A small contrastive image-text model, trained from scratch: encoder width 384, 203450 training examples.
Rows from block 2 of the image encoder, named by matrix and row number. Rows with one number belong to one neuron. Each number is 200 + 40 x the weight over its row's rms, rounded and kept within 0 to 999. All counts start at 0. After the name is the row's rms in percent of the matrix's.
# fc1: MLP up (encoder.blocks.2.mlp.fc1.weight, 768x384), inputs 192-383
# fc2: MLP down (encoder.blocks.2.mlp.fc2.weight, 384x768, transposed), outputs 192-383
fc1.477,094,163,202,192,227,190,202,180,148,241,229,200,255,201,198,161,174,192,254,210,144,287,160,141,224,213,130,192,232,195,219,180,265,156,199,169,245,299,194,187,172,249,203,175,205,180,230,176,219,139,198,251,249,179,205,183,229,193,170,228,147,207,186,159,272,172,210,166,198,238,182,231,203,261,139,222,157,182,176,136,196,229,220,196,161,142,193,237,245,187,227,254,212,214,227,155,232,179,242,221,224,254,228,157,171,234,73,209,209,183,162,196,198,220,198,229,281,145,178,169,161,137,190,157,188,236,206,175,234,138,204,166,191,167,136,188,149,245,226,223,210,136,203,164,235,181,198,177,181,201,143,178,231,196,197,235,214,181,201,209,240,159,123,209,283,178,299,146,227,262,165,131,191,227,138,148,199,209,209,195,223,192,234,239,214,182,274,203,122,190,161,214,206
fc2.477,094,161,138,281,192,138,256,205,169,143,198,152,190,234,187,188,171,130,203,160,179,250,137,201,232,217,168,251,321,201,247,209,221,240,144,216,180,249,262,205,199,215,251,202,218,203,226,254,175,155,195,231,234,213,158,138,190,242,203,199,221,165,124,225,231,221,220,257,187,246,261,173,170,120,193,250,169,185,179,138,150,212,105,197,180,209,164,207,147,214,235,152,199,159,112,195,208,156,129,230,164,242,187,167,185,274,174,238,179,173,128,242,263,175,182,147,238,213,123,284,245,174,250,166,253,150,239,225,147,168,226,191,172,260,132,186,153,235,255,169,209,250,147,125,188,167,211,221,188,193,248,282,232,196,256,144,169,211,170,110,199,206,184,166,228,208,242,241,204,181,163,210,244,239,111,176,277,231,186,215,183,168,148,143,244,147,179,208,241,172,136,182,198
fc1.478,102,240,199,192,232,121,188,188,259,153,205,228,225,251,186,248,171,146,191,163,244,139,217,147,191,252,215,161,186,218,260,235,182,220,188,185,175,247,209,205,226,249,152,201,203,201,169,246,184,197,166,278,177,190,207,255,165,226,238,183,222,166,86,150,173,159,139,173,176,211,207,227,194,188,179,164,116,216,215,194,210,121,154,237,157,204,176,224,110,240,168,189,197,212,204,228,88,203,170,233,236,198,189,241,175,172,256,178,154,206,186,179,198,273,236,293,195,247,130,288,188,173,170,218,262,131,250,258,166,221,167,269,205,188,157,170,168,252,200,218,163,172,239,205,208,241,166,213,184,196,202,158,226,159,192,254,173,207,190,161,210,183,170,222,283,161,256,166,249,246,270,208,177,139,225,178,229,274,175,229,294,195,201,235,233,146,160,268,204,177,192,237,233
fc2.478,070,248,257,245,146,243,138,179,154,184,186,207,240,145,196,156,256,200,215,145,181,144,118,271,238,257,258,221,163,185,206,242,194,142,166,272,223,156,189,179,224,243,297,214,132,241,247,234,132,166,168,226,311,273,167,200,263,186,241,252,207,156,103,210,216,266,156,216,138,166,150,226,239,206,228,121,195,222,227,212,191,175,206,203,226,134,180,177,159,235,217,188,257,213,180,143,183,150,227,129,182,233,224,291,198,182,188,211,233,241,180,151,240,195,279,181,162,217,160,155,187,262,135,227,230,293,172,234,181,222,189,214,185,216,286,211,199,186,191,249,185,221,162,160,191,160,203,174,193,148,143,233,156,174,200,170,204,208,225,220,229,205,103,200,216,169,235,182,231,215,159,188,165,236,228,172,186,220,171,233,281,169,203,228,139,163,144,191,171,209,232,188,150
fc1.479,102,179,256,209,223,295,132,153,172,206,278,262,233,251,252,154,232,124,180,231,176,179,234,202,248,230,216,257,162,212,220,235,173,216,188,247,276,210,257,180,153,237,211,127,231,206,270,184,113,154,274,224,175,214,144,175,234,211,200,225,185,228,221,213,200,228,254,215,186,178,173,185,213,231,195,255,196,155,204,257,234,264,226,173,226,184,209,189,185,201,162,216,171,222,160,150,212,258,230,229,200,198,180,189,171,160,192,197,234,146,204,274,166,196,193,244,199,226,242,194,117,153,202,133,195,229,218,258,247,152,220,146,206,235,201,245,205,242,189,175,157,96,216,205,188,193,188,172,238,204,166,188,215,146,227,110,184,220,184,243,167,251,149,200,295,113,236,179,273,179,168,145,179,194,169,224,151,169,154,189,129,157,230,215,187,261,156,190,232,157,245,199,264
fc2.479,090,168,152,232,159,148,197,121,245,183,148,201,210,222,218,236,216,222,159,194,173,297,168,195,243,196,208,224,148,238,227,165,256,181,196,222,233,183,215,203,224,231,226,250,179,195,183,213,181,163,151,244,229,261,248,226,142,202,227,214,197,199,198,176,197,221,229,198,223,165,232,142,221,228,200,143,245,185,192,152,257,214,219,173,177,192,245,213,190,240,248,235,282,172,183,193,188,114,160,223,225,166,255,227,178,170,207,202,187,152,181,207,158,210,230,186,155,210,215,178,249,187,225,237,182,202,177,122,138,203,264,184,249,211,263,138,186,122,192,206,114,250,225,233,234,180,228,235,208,244,191,157,166,189,273,174,235,120,214,179,183,242,177,233,144,135,253,214,228,214,202,230,185,259,185,238,209,268,264,219,224,199,216,222,279,219,177,187,191,222,196,204,110
fc1.480,098,204,200,253,201,204,166,161,192,208,265,211,240,236,195,204,187,189,276,236,204,188,189,179,187,212,154,212,217,121,265,211,154,239,299,134,189,282,188,321,183,277,169,202,213,188,171,208,220,211,193,193,169,206,209,241,176,245,265,274,225,166,176,172,148,240,208,205,252,207,230,195,209,177,244,183,208,273,158,188,231,200,183,155,212,197,183,208,203,262,233,236,152,178,245,195,196,124,183,177,200,218,238,162,211,239,252,214,223,210,201,213,154,215,219,128,245,184,275,244,202,240,217,160,313,169,193,246,211,173,179,152,262,205,222,184,171,149,157,138,219,179,194,183,160,161,143,241,174,251,232,150,195,124,179,178,292,241,157,231,144,204,164,224,273,173,220,250,264,118,101,181,270,256,201,243,181,154,212,215,145,187,189,135,201,227,201,203,201,271,255,164,251
fc2.480,139,181,230,160,192,196,183,229,254,210,155,201,194,212,241,119,176,268,243,234,278,163,261,239,225,289,261,207,154,168,236,255,258,194,211,231,223,281,202,194,157,189,180,195,209,230,285,151,187,163,165,192,174,210,147,210,229,154,185,153,226,210,126,187,216,222,219,163,154,266,208,198,207,188,153,218,290,215,209,219,288,142,233,170,162,193,174,192,198,179,236,160,182,174,179,217,214,261,196,217,170,208,235,215,137,177,165,178,220,121,225,205,201,182,237,114,209,213,230,245,279,185,179,247,164,208,202,186,183,241,207,160,201,140,215,147,252,204,177,147,255,157,156,272,151,223,182,163,183,197,216,206,236,247,153,200,222,172,245,204,132,147,208,142,277,139,156,259,215,309,180,218,194,103,202,237,145,146,196,223,126,238,203,138,197,211,162,195,158,198,117,231,215
fc1.481,095,208,202,220,276,148,194,150,223,88,273,222,239,220,239,242,219,197,255,173,152,218,174,136,201,284,130,164,224,183,181,196,139,137,255,255,232,199,165,213,198,272,194,182,196,208,184,252,168,204,189,175,161,157,149,190,206,208,247,179,239,253,179,183,134,165,188,153,223,255,155,232,206,199,176,174,211,146,130,220,164,231,226,214,230,196,154,199,206,255,194,267,160,286,226,244,160,201,225,176,141,229,248,180,174,180,216,176,187,160,185,203,91,166,166,232,202,196,179,228,176,158,204,161,120,232,212,152,170,206,257,184,225,146,212,202,263,150,183,233,215,197,122,189,180,148,292,222,144,161,158,166,228,168,220,183,220,237,195,193,199,124,175,253,219,165,175,194,226,139,189,218,187,156,200,218,200,249,174,231,195,219,199,149,237,207,224,209,230,208,214,133,232
fc2.481,094,198,227,168,141,231,197,179,155,199,203,242,151,217,169,200,197,224,213,182,256,220,242,286,241,216,282,147,228,243,260,153,136,208,193,144,187,176,181,240,191,303,232,152,250,200,246,237,181,174,186,197,130,159,197,185,233,236,169,241,223,213,128,258,172,230,147,169,222,182,187,214,214,200,188,161,184,215,152,169,188,295,185,208,127,227,211,217,214,144,142,156,270,89,205,150,199,165,178,205,178,204,216,143,275,203,152,190,168,175,208,174,220,222,152,147,179,142,205,127,178,234,201,186,242,194,290,189,255,202,202,224,247,200,174,168,131,176,248,149,248,193,182,214,264,185,112,228,206,228,230,211,287,136,168,228,132,201,244,126,101,216,152,155,245,231,234,196,191,248,245,153,254,254,249,216,228,205,191,157,234,208,242,193,119,110,189,233,208,215,202,150,185
fc1.482,099,131,163,258,203,182,161,250,196,154,246,180,242,194,140,215,230,241,242,252,207,192,192,213,161,244,184,250,229,214,237,208,224,173,266,175,220,242,145,269,207,188,233,185,320,230,156,190,150,137,236,153,220,155,287,229,159,218,186,223,227,151,178,132,155,270,202,211,136,229,159,201,194,201,217,260,187,202,120,134,182,155,181,244,235,247,199,165,227,164,201,202,191,182,227,243,225,234,191,197,149,222,218,217,216,108,186,212,166,203,158,167,252,238,182,172,261,198,179,207,193,145,180,194,211,243,258,190,254,208,212,185,214,232,167,155,196,178,203,248,220,160,190,188,183,182,174,220,270,160,175,188,181,175,167,174,229,255,183,165,155,173,219,170,216,214,208,136,193,226,197,209,157,204,237,214,165,208,131,241,258,135,101,137,188,205,233,139,214,177,253,211,213
fc2.482,096,196,164,205,166,216,195,145,208,222,179,159,219,248,212,202,181,196,237,204,219,151,189,232,212,223,174,153,219,203,179,177,224,218,185,144,247,221,208,179,235,188,191,206,142,241,313,187,305,157,192,152,235,198,197,139,215,188,180,239,145,158,213,233,155,275,234,114,198,226,246,203,163,209,204,173,257,236,162,190,169,188,155,223,189,312,223,243,245,224,159,243,217,235,142,220,139,129,154,180,177,151,222,209,187,168,189,172,178,209,242,251,223,168,183,235,233,129,194,145,141,186,247,150,201,107,182,160,204,166,174,136,134,214,162,171,212,203,209,215,196,253,254,157,122,277,224,181,163,117,179,182,241,254,191,184,230,180,231,191,207,198,265,201,218,184,215,103,199,114,207,186,184,201,205,137,188,203,164,266,307,245,281,201,196,194,199,206,111,156,215,207,125
fc1.483,106,291,248,200,160,191,195,142,179,160,187,160,239,262,179,228,151,179,214,153,180,174,150,176,179,192,251,256,240,223,231,184,257,109,244,163,212,226,258,109,204,211,214,216,192,162,198,188,222,224,213,164,231,204,244,225,177,187,266,182,190,123,276,166,138,277,162,195,181,89,270,247,232,242,148,236,223,206,145,254,234,268,197,216,213,277,202,199,135,189,155,206,192,174,286,203,208,118,249,186,248,233,126,148,224,228,186,218,169,224,214,240,178,270,241,130,170,198,175,236,163,171,200,190,184,197,183,93,212,204,200,248,193,149,203,248,216,153,220,201,222,126,178,192,162,171,209,172,226,230,179,208,219,165,182,182,242,175,266,197,184,204,209,245,238,219,215,215,137,226,226,186,194,235,260,238,153,200,105,238,144,248,218,163,252,146,264,157,212,187,257,146,258
fc2.483,091,226,169,193,187,202,174,181,217,187,202,110,234,102,218,196,217,135,171,194,214,200,212,228,185,158,172,168,259,183,200,200,257,278,207,183,211,158,244,177,235,148,201,192,152,191,195,152,181,190,209,223,219,194,207,198,200,201,58,254,211,155,195,178,225,291,196,203,215,168,218,281,225,109,221,217,232,180,164,208,164,251,150,159,144,252,172,208,208,176,144,204,290,234,247,165,109,284,157,229,160,207,207,177,261,210,205,212,142,214,211,197,219,163,269,206,206,276,142,203,207,177,206,267,210,192,178,171,173,147,212,217,215,200,195,101,206,216,215,188,222,290,234,238,186,191,89,222,171,164,168,166,275,152,169,169,141,226,195,166,229,172,224,229,223,273,201,229,146,160,154,231,207,135,139,158,196,163,222,224,135,182,131,200,185,187,205,227,199,163,228,168,130
fc1.484,098,160,292,165,175,243,135,220,199,165,182,211,229,130,195,192,90,264,157,203,180,146,172,202,179,192,181,166,164,188,97,169,154,215,169,216,205,260,187,242,260,223,192,199,254,223,203,235,109,146,235,163,189,199,226,253,186,184,137,190,240,165,185,190,133,151,174,240,272,264,212,204,175,257,198,197,190,187,204,225,158,282,231,242,245,175,126,209,216,218,139,235,92,179,146,146,217,148,238,177,216,235,215,185,172,200,143,197,250,234,125,186,206,241,127,172,123,151,228,119,211,204,243,228,223,246,186,227,128,276,160,157,222,240,285,219,187,229,226,231,229,156,233,260,278,234,177,217,206,184,203,243,232,225,89,183,156,215,144,205,192,167,194,164,164,177,161,146,216,198,117,190,234,194,194,181,202,227,216,190,232,249,245,160,204,193,221,227,255,264,203,212,195
fc2.484,103,207,200,154,218,164,179,151,210,139,151,207,177,252,226,121,222,210,165,186,178,209,188,222,147,180,146,245,194,205,256,173,186,264,236,204,264,205,195,157,262,123,170,205,192,227,187,231,221,155,154,215,189,245,169,225,158,214,189,229,161,156,140,171,205,177,252,181,217,212,183,181,270,214,187,192,187,172,160,230,207,189,188,182,240,173,144,216,120,260,177,203,274,214,153,237,243,264,138,174,274,248,198,226,145,204,129,209,215,219,236,195,186,151,124,201,220,168,176,276,138,172,207,169,195,221,136,290,185,246,220,229,171,145,222,155,253,212,257,177,293,237,155,160,200,181,208,211,140,178,193,135,158,239,167,249,226,234,236,159,197,145,210,168,195,255,131,147,235,163,287,186,223,193,200,194,262,131,198,232,185,158,202,105,237,207,215,173,183,137,233,108,206
fc1.485,090,208,273,164,242,243,158,173,191,186,193,228,187,184,157,191,156,226,225,233,171,231,209,208,229,229,207,257,221,151,198,211,196,173,200,212,254,130,180,182,224,179,220,186,219,194,213,204,256,256,116,213,215,236,251,142,223,284,226,212,245,225,164,297,247,185,301,177,254,142,222,159,202,115,229,214,210,186,236,205,272,164,193,177,186,250,166,136,209,218,176,147,251,182,197,226,198,222,320,188,186,232,173,168,139,191,196,163,118,178,182,204,250,178,147,230,136,176,216,208,259,169,155,135,138,243,245,135,176,257,207,185,143,194,152,241,186,219,187,184,216,212,172,261,236,193,189,176,219,209,235,257,142,192,171,296,159,191,184,244,209,166,244,232,219,199,175,170,162,211,218,198,209,215,195,169,177,231,204,285,247,189,200,213,223,190,193,174,154,202,258,155,229
fc2.485,090,156,183,154,266,120,167,236,220,187,165,194,170,178,186,164,174,227,157,117,225,182,214,167,165,226,224,141,219,250,258,230,199,225,226,227,155,266,179,265,219,239,211,209,223,202,171,174,150,190,274,168,246,232,182,108,214,220,193,239,198,229,128,102,133,195,233,164,253,176,185,150,256,239,103,244,180,239,99,235,314,151,186,277,249,170,173,185,225,239,253,297,131,202,141,155,159,216,99,235,216,223,207,244,165,175,176,204,164,239,226,182,234,174,185,198,304,213,141,213,225,181,219,211,134,196,215,247,222,197,175,209,198,168,211,197,255,177,163,150,223,226,163,214,215,202,204,186,168,268,196,136,200,204,192,195,254,181,145,176,155,222,184,219,271,190,183,171,177,131,187,205,178,220,152,189,208,179,175,203,173,238,195,194,182,190,214,209,261,187,241,216,188
fc1.486,096,207,206,229,236,166,152,239,232,167,148,221,165,221,154,222,188,190,213,273,212,255,236,185,202,261,148,186,231,255,247,256,179,179,158,184,181,204,197,153,184,180,185,174,199,239,221,193,228,233,155,107,232,187,220,222,158,200,228,221,291,168,200,224,247,281,183,158,222,178,288,218,158,179,126,99,194,206,101,190,222,172,226,176,219,173,165,219,204,268,176,100,160,201,165,204,171,197,206,205,216,174,187,102,113,188,224,272,228,177,254,197,243,197,156,146,181,195,234,232,144,193,143,148,181,201,214,246,163,190,193,214,147,198,148,204,191,219,143,242,189,179,243,202,176,210,266,206,176,262,209,157,218,228,170,256,161,167,245,172,224,204,232,182,263,239,236,165,245,193,213,211,200,265,232,247,199,155,197,171,220,241,205,230,163,177,156,188,168,229,212,237,203
fc2.486,082,196,239,248,230,250,206,204,168,214,174,197,236,213,200,216,184,202,286,219,251,280,149,133,212,246,182,174,262,164,183,246,240,126,201,155,209,132,192,72,153,145,233,139,187,284,197,237,200,196,201,150,266,200,209,230,203,256,145,176,207,212,186,196,126,217,156,181,216,163,166,192,197,209,206,186,245,190,110,237,164,241,130,194,206,195,164,190,207,204,197,302,208,182,166,207,237,114,217,172,248,185,231,161,202,123,275,257,247,157,191,204,141,226,209,192,108,174,251,203,194,230,142,169,196,158,271,188,256,224,217,256,255,192,274,217,186,181,259,153,165,286,230,187,228,142,199,249,196,266,217,279,246,256,168,140,175,153,186,165,217,186,219,242,134,199,178,154,190,189,181,235,177,224,200,250,198,198,241,213,186,109,157,243,221,169,267,197,135,181,167,173,179
fc1.487,103,203,147,215,255,175,246,80,277,168,260,199,171,223,156,209,256,163,226,209,197,252,257,184,208,240,183,196,175,234,159,191,137,164,236,216,213,286,156,277,208,203,198,214,139,187,215,215,290,203,248,153,192,208,202,198,233,189,179,220,215,290,153,213,165,169,143,155,181,144,209,195,175,216,246,188,200,227,191,284,192,133,142,132,171,170,212,224,217,262,165,200,192,186,257,182,198,239,253,184,224,207,201,198,155,233,111,184,156,183,140,199,225,251,183,198,175,235,200,208,173,215,231,177,169,266,112,238,197,197,204,173,213,269,252,213,109,191,203,256,143,265,115,131,229,147,269,193,202,213,192,233,234,212,121,238,233,207,200,177,161,171,205,215,224,241,239,260,257,195,269,254,218,217,162,159,117,155,195,148,223,173,187,196,202,227,157,215,163,237,155,197,155
fc2.487,096,211,229,258,179,169,275,235,181,200,194,223,222,221,236,176,258,183,190,175,165,242,192,263,258,137,174,177,198,116,201,232,166,171,250,182,165,200,172,225,240,236,154,196,206,149,224,152,233,102,168,147,194,209,246,252,245,232,207,203,198,179,128,165,144,129,133,142,233,295,215,222,174,135,228,108,212,235,156,187,203,191,96,188,214,226,235,229,218,230,209,192,221,193,204,231,190,161,128,149,225,179,183,210,170,275,231,185,195,136,257,145,143,147,104,229,154,187,279,213,255,225,211,179,153,123,149,179,227,185,200,125,199,115,264,161,214,180,138,179,225,179,263,207,253,186,199,212,194,231,182,150,198,233,162,161,128,251,198,204,202,227,214,203,140,208,263,209,226,206,93,171,154,263,136,199,226,170,198,168,239,196,226,234,192,141,184,229,220,176,179,196,215
fc1.488,089,217,168,194,247,158,236,249,178,132,231,184,240,218,185,186,211,184,165,158,204,198,264,240,189,168,179,222,225,200,254,251,153,134,211,197,216,215,251,230,250,204,222,202,233,142,188,201,190,189,240,181,203,315,270,181,195,205,262,228,195,232,185,183,187,179,161,201,166,257,244,198,249,157,170,151,185,223,174,233,279,97,147,199,253,190,165,162,166,242,249,227,174,175,187,226,192,266,199,257,210,233,205,182,170,208,212,185,262,220,185,96,217,132,260,181,198,261,135,163,205,182,183,236,142,253,202,163,174,205,162,187,154,175,158,223,236,163,242,218,198,148,244,221,226,196,138,215,226,214,154,254,188,242,180,222,230,207,252,183,200,231,199,151,181,169,191,123,187,198,178,217,194,170,223,172,196,189,209,249,232,176,168,164,187,174,224,215,229,229,206,184,157
fc2.488,132,238,179,213,224,242,120,148,153,167,180,179,208,205,234,170,161,216,172,243,189,214,227,236,192,169,202,199,222,154,173,219,154,198,174,220,183,150,189,246,185,202,219,226,266,166,222,192,232,175,237,177,158,237,265,189,226,164,239,108,270,206,179,260,256,231,177,177,123,130,171,203,179,262,246,226,228,152,222,231,213,148,206,192,177,177,267,198,169,102,131,205,138,174,293,153,259,237,208,170,145,224,194,126,203,214,235,160,154,222,220,242,143,208,208,149,157,216,147,231,149,146,249,165,140,211,257,242,215,223,277,201,216,150,245,141,203,245,175,225,222,239,194,156,175,198,197,184,79,211,226,208,177,240,139,204,195,199,182,212,180,220,159,255,230,178,152,131,235,236,202,189,234,199,164,243,96,219,177,182,218,168,162,143,183,197,191,198,164,195,142,148,213
fc1.489,104,224,245,251,163,166,225,252,173,135,218,288,164,153,224,199,180,179,225,176,136,191,216,234,206,250,251,156,165,193,162,255,266,217,217,139,235,194,237,175,200,178,148,262,239,248,173,206,220,186,190,215,186,242,147,191,213,171,221,207,212,234,234,225,176,187,270,178,124,189,189,208,199,160,193,178,220,159,125,200,183,168,217,175,216,224,234,180,188,185,91,204,248,224,211,161,273,254,261,222,168,219,228,194,165,153,194,315,197,201,235,209,147,137,273,242,262,206,200,151,210,154,278,204,198,165,187,270,125,166,249,168,218,210,217,268,241,206,219,147,210,110,256,210,235,242,216,270,255,194,236,158,202,262,135,176,153,196,149,181,193,174,185,144,111,195,232,196,203,183,215,180,217,182,180,207,147,159,215,193,141,224,170,214,154,211,169,225,243,198,205,214,187
fc2.489,091,314,215,246,219,215,218,179,250,130,195,262,218,216,174,249,269,193,194,203,254,228,202,182,165,238,209,229,210,124,231,216,164,165,243,166,145,215,194,198,244,197,283,209,212,271,201,117,187,140,230,220,241,118,236,205,210,175,317,225,234,180,242,167,146,155,301,213,192,249,222,183,204,218,127,208,242,185,167,171,182,156,236,150,252,171,217,213,234,199,190,141,207,251,220,149,128,217,252,181,257,169,205,240,153,115,196,268,163,226,184,189,185,193,190,244,170,243,164,181,187,163,134,225,201,197,211,221,218,222,205,127,188,204,170,228,185,190,219,168,157,169,237,127,240,145,150,208,275,210,235,168,202,139,149,130,165,258,177,256,153,217,267,229,155,215,189,208,217,261,210,160,263,156,203,266,212,167,205,180,191,128,149,153,258,262,235,192,219,185,194,224,238
fc1.490,102,288,204,255,300,245,177,267,295,191,272,234,280,161,216,221,177,152,210,189,258,239,169,251,230,272,205,183,253,177,255,167,141,183,171,184,264,187,157,201,162,200,244,201,249,256,175,152,233,176,228,197,180,210,244,197,168,215,136,231,257,230,160,193,235,184,174,91,206,216,190,167,206,256,170,234,196,121,213,238,161,225,150,266,228,220,110,167,238,219,242,201,191,264,251,177,252,216,142,173,237,261,150,159,257,182,177,182,161,166,185,226,171,143,210,146,136,198,220,151,216,284,231,193,236,173,272,204,219,238,254,241,207,191,225,143,104,209,176,197,219,188,163,211,223,152,228,261,151,234,163,205,214,158,262,244,243,221,162,198,135,227,194,223,200,206,131,162,135,214,173,164,173,276,219,227,222,265,172,169,208,219,183,178,221,174,166,244,199,187,200,192,157
fc2.490,094,194,141,332,134,137,265,228,173,260,212,251,119,197,181,187,230,178,188,195,218,157,254,145,268,192,143,207,298,271,164,118,167,204,156,176,166,162,209,161,171,228,145,233,190,160,162,196,159,262,124,231,214,209,193,159,177,204,220,243,190,233,202,158,219,203,174,180,279,243,192,201,231,204,251,229,203,212,286,213,178,250,133,212,92,235,151,217,288,189,219,176,224,145,227,291,106,201,231,251,193,202,201,171,256,190,179,223,250,189,136,107,163,223,214,218,171,160,164,198,212,220,253,188,242,205,194,143,169,236,222,192,260,211,158,306,210,165,182,150,157,214,234,190,195,201,193,213,241,201,139,221,252,241,338,167,207,259,183,253,191,191,269,183,164,201,150,258,197,196,242,186,158,208,138,155,219,201,183,239,201,191,239,129,160,240,226,287,239,213,195,225,169
fc1.491,094,154,243,196,184,232,179,211,183,154,176,234,187,181,169,229,174,144,136,264,144,202,245,172,179,190,186,232,210,164,248,232,259,208,215,185,247,268,237,203,223,304,289,122,193,176,264,142,206,237,174,205,216,200,262,180,201,226,151,141,125,188,248,226,153,178,191,147,229,103,148,209,205,257,204,206,200,192,184,217,124,212,230,192,227,192,151,244,206,166,227,214,205,119,228,223,179,185,298,174,223,210,211,209,146,162,243,182,217,188,155,167,241,243,168,269,195,199,158,172,217,114,251,188,127,157,119,165,232,219,226,182,201,192,142,175,241,151,226,154,228,245,225,180,229,236,168,172,193,250,187,161,229,216,208,207,208,196,202,261,228,220,246,250,239,198,116,246,231,213,218,187,183,196,125,186,179,166,168,126,198,245,171,215,147,282,243,181,210,245,230,210,157
fc2.491,090,143,250,182,210,112,181,242,148,203,195,171,203,239,169,196,218,173,161,238,159,232,153,184,139,198,200,222,197,260,188,214,145,210,205,234,186,202,198,165,229,189,185,147,224,170,189,184,209,212,228,204,171,234,233,97,199,223,155,181,199,218,180,211,228,236,268,166,233,151,255,296,166,150,273,263,162,242,119,156,162,260,228,181,242,229,153,272,142,194,266,247,231,289,217,187,149,281,109,250,155,198,186,184,169,111,253,160,137,179,195,267,196,225,207,212,170,181,157,219,263,155,268,187,149,216,185,140,203,142,182,182,125,268,263,175,188,214,218,154,202,156,241,216,160,187,134,193,232,243,217,176,194,194,236,249,166,157,193,127,182,223,224,262,206,236,201,252,169,210,161,166,206,140,188,213,242,150,212,167,116,200,165,201,182,233,222,182,291,210,197,261,246
fc1.492,089,116,200,211,216,217,219,203,180,219,174,167,165,251,244,201,218,223,163,181,168,228,193,194,207,146,254,216,160,224,194,155,239,176,211,228,204,170,206,226,219,236,191,118,158,279,227,257,281,170,216,216,171,138,253,236,183,162,193,207,183,157,247,186,209,201,181,193,205,133,176,223,212,161,154,234,200,147,208,264,268,170,196,192,225,191,104,216,194,162,126,270,195,250,248,114,200,212,277,154,249,233,196,179,123,226,164,210,264,195,135,287,259,205,111,218,199,192,165,239,168,264,182,202,175,175,226,185,169,204,183,173,75,277,59,237,215,262,151,228,209,249,174,201,164,169,252,184,253,226,194,127,195,170,264,256,211,255,270,215,265,185,141,232,204,212,165,207,104,194,106,252,161,179,178,241,216,168,205,225,154,248,168,187,197,225,214,194,182,156,209,202,165
fc2.492,099,252,148,167,207,154,178,158,191,203,223,144,160,182,161,178,212,215,201,179,272,140,274,201,190,144,223,215,153,102,164,144,132,167,244,251,260,127,200,237,186,210,209,335,223,216,201,174,201,254,162,243,216,204,191,215,129,257,151,177,247,192,191,109,223,235,183,217,187,172,224,210,199,186,171,229,289,190,192,194,241,242,188,245,188,217,219,176,231,245,225,260,268,166,160,197,224,216,159,258,162,215,183,192,187,225,105,225,190,212,149,155,195,160,238,186,269,200,262,192,222,106,208,223,250,202,158,166,279,142,226,174,162,111,228,200,229,166,184,202,186,246,228,154,112,200,220,155,164,185,157,185,154,130,232,114,144,176,196,132,173,220,210,212,177,203,246,199,238,180,174,163,207,223,239,217,159,241,126,173,123,226,167,275,219,138,162,262,181,190,253,170,211
fc1.493,113,200,130,162,141,204,200,209,240,174,268,217,242,241,264,174,143,160,155,188,246,143,157,193,95,196,249,233,220,228,231,230,180,190,220,145,207,205,240,220,171,187,120,254,156,255,185,108,267,190,151,285,172,213,239,233,204,167,220,241,233,153,200,230,186,203,136,182,233,230,120,152,244,129,217,190,263,132,169,184,277,249,258,218,202,268,222,254,271,174,205,148,262,188,193,220,167,180,235,205,246,249,212,285,286,211,221,190,261,178,186,173,157,240,193,197,232,208,158,185,201,167,167,198,163,124,313,169,191,179,188,209,238,208,225,250,213,162,219,154,192,186,248,215,159,278,251,164,167,205,197,120,189,180,176,213,219,164,146,152,263,215,224,292,202,168,206,168,229,213,232,162,277,182,212,221,207,262,179,269,215,143,167,146,180,198,174,180,214,237,193,225,182
fc2.493,092,219,265,193,248,223,251,202,108,234,183,137,177,156,297,229,152,187,199,183,158,157,229,143,153,156,210,185,166,130,143,270,276,243,157,257,195,241,280,245,126,172,258,200,234,247,190,266,135,197,237,212,221,189,230,178,196,210,231,155,250,183,221,202,196,222,125,156,218,174,280,200,200,222,146,149,240,189,209,200,203,182,219,217,279,260,209,265,333,179,199,159,183,229,185,252,142,232,169,236,200,157,169,211,208,237,177,164,242,283,206,178,246,121,227,145,169,197,170,250,211,128,163,173,149,277,235,226,185,180,246,164,155,299,209,192,226,187,182,241,178,226,214,204,228,237,143,135,197,239,219,201,213,178,167,213,194,151,223,266,158,161,173,284,228,172,167,220,231,210,196,218,158,219,194,188,149,186,241,258,161,186,285,211,232,240,223,196,198,199,235,302,176
fc1.494,098,184,193,184,253,211,194,161,172,202,214,236,201,207,184,191,217,205,178,188,234,197,179,151,222,163,220,217,188,260,214,183,204,213,143,155,242,164,351,224,255,239,233,233,214,250,169,213,258,171,143,213,209,248,191,246,165,215,205,174,156,238,214,189,226,177,285,176,186,97,242,174,219,226,213,308,261,213,180,203,225,233,258,226,251,243,222,154,210,142,180,241,156,259,197,235,235,196,169,203,159,201,134,176,123,221,207,213,244,127,154,209,169,176,218,247,217,291,196,135,174,210,154,221,149,261,171,247,211,143,277,161,169,169,144,285,185,138,221,199,132,200,214,204,194,198,204,204,195,142,235,245,167,190,158,205,121,210,194,302,286,146,213,196,223,206,193,136,232,142,210,139,217,112,223,161,200,145,213,221,207,160,239,167,214,213,188,166,208,182,201,162,148
fc2.494,092,177,236,177,174,204,214,189,308,183,216,164,189,195,208,246,238,204,202,162,170,231,205,175,197,186,263,213,149,118,206,226,195,197,253,124,207,150,310,234,224,180,139,206,267,283,202,226,219,164,287,191,178,244,160,226,260,215,225,254,187,268,202,242,229,218,200,254,211,220,171,128,202,217,238,233,278,188,192,230,225,144,307,197,121,161,211,170,209,237,177,157,205,203,220,176,260,205,257,229,150,133,165,217,197,178,202,215,205,263,202,194,186,245,179,188,200,244,209,230,156,191,141,158,207,93,170,228,202,239,197,206,206,210,282,223,178,190,211,208,98,166,195,201,188,185,213,234,242,176,192,169,164,183,166,181,221,160,237,136,163,222,150,223,202,188,223,126,269,237,155,282,166,210,175,188,242,240,227,232,242,186,137,204,257,179,175,249,223,257,190,96,261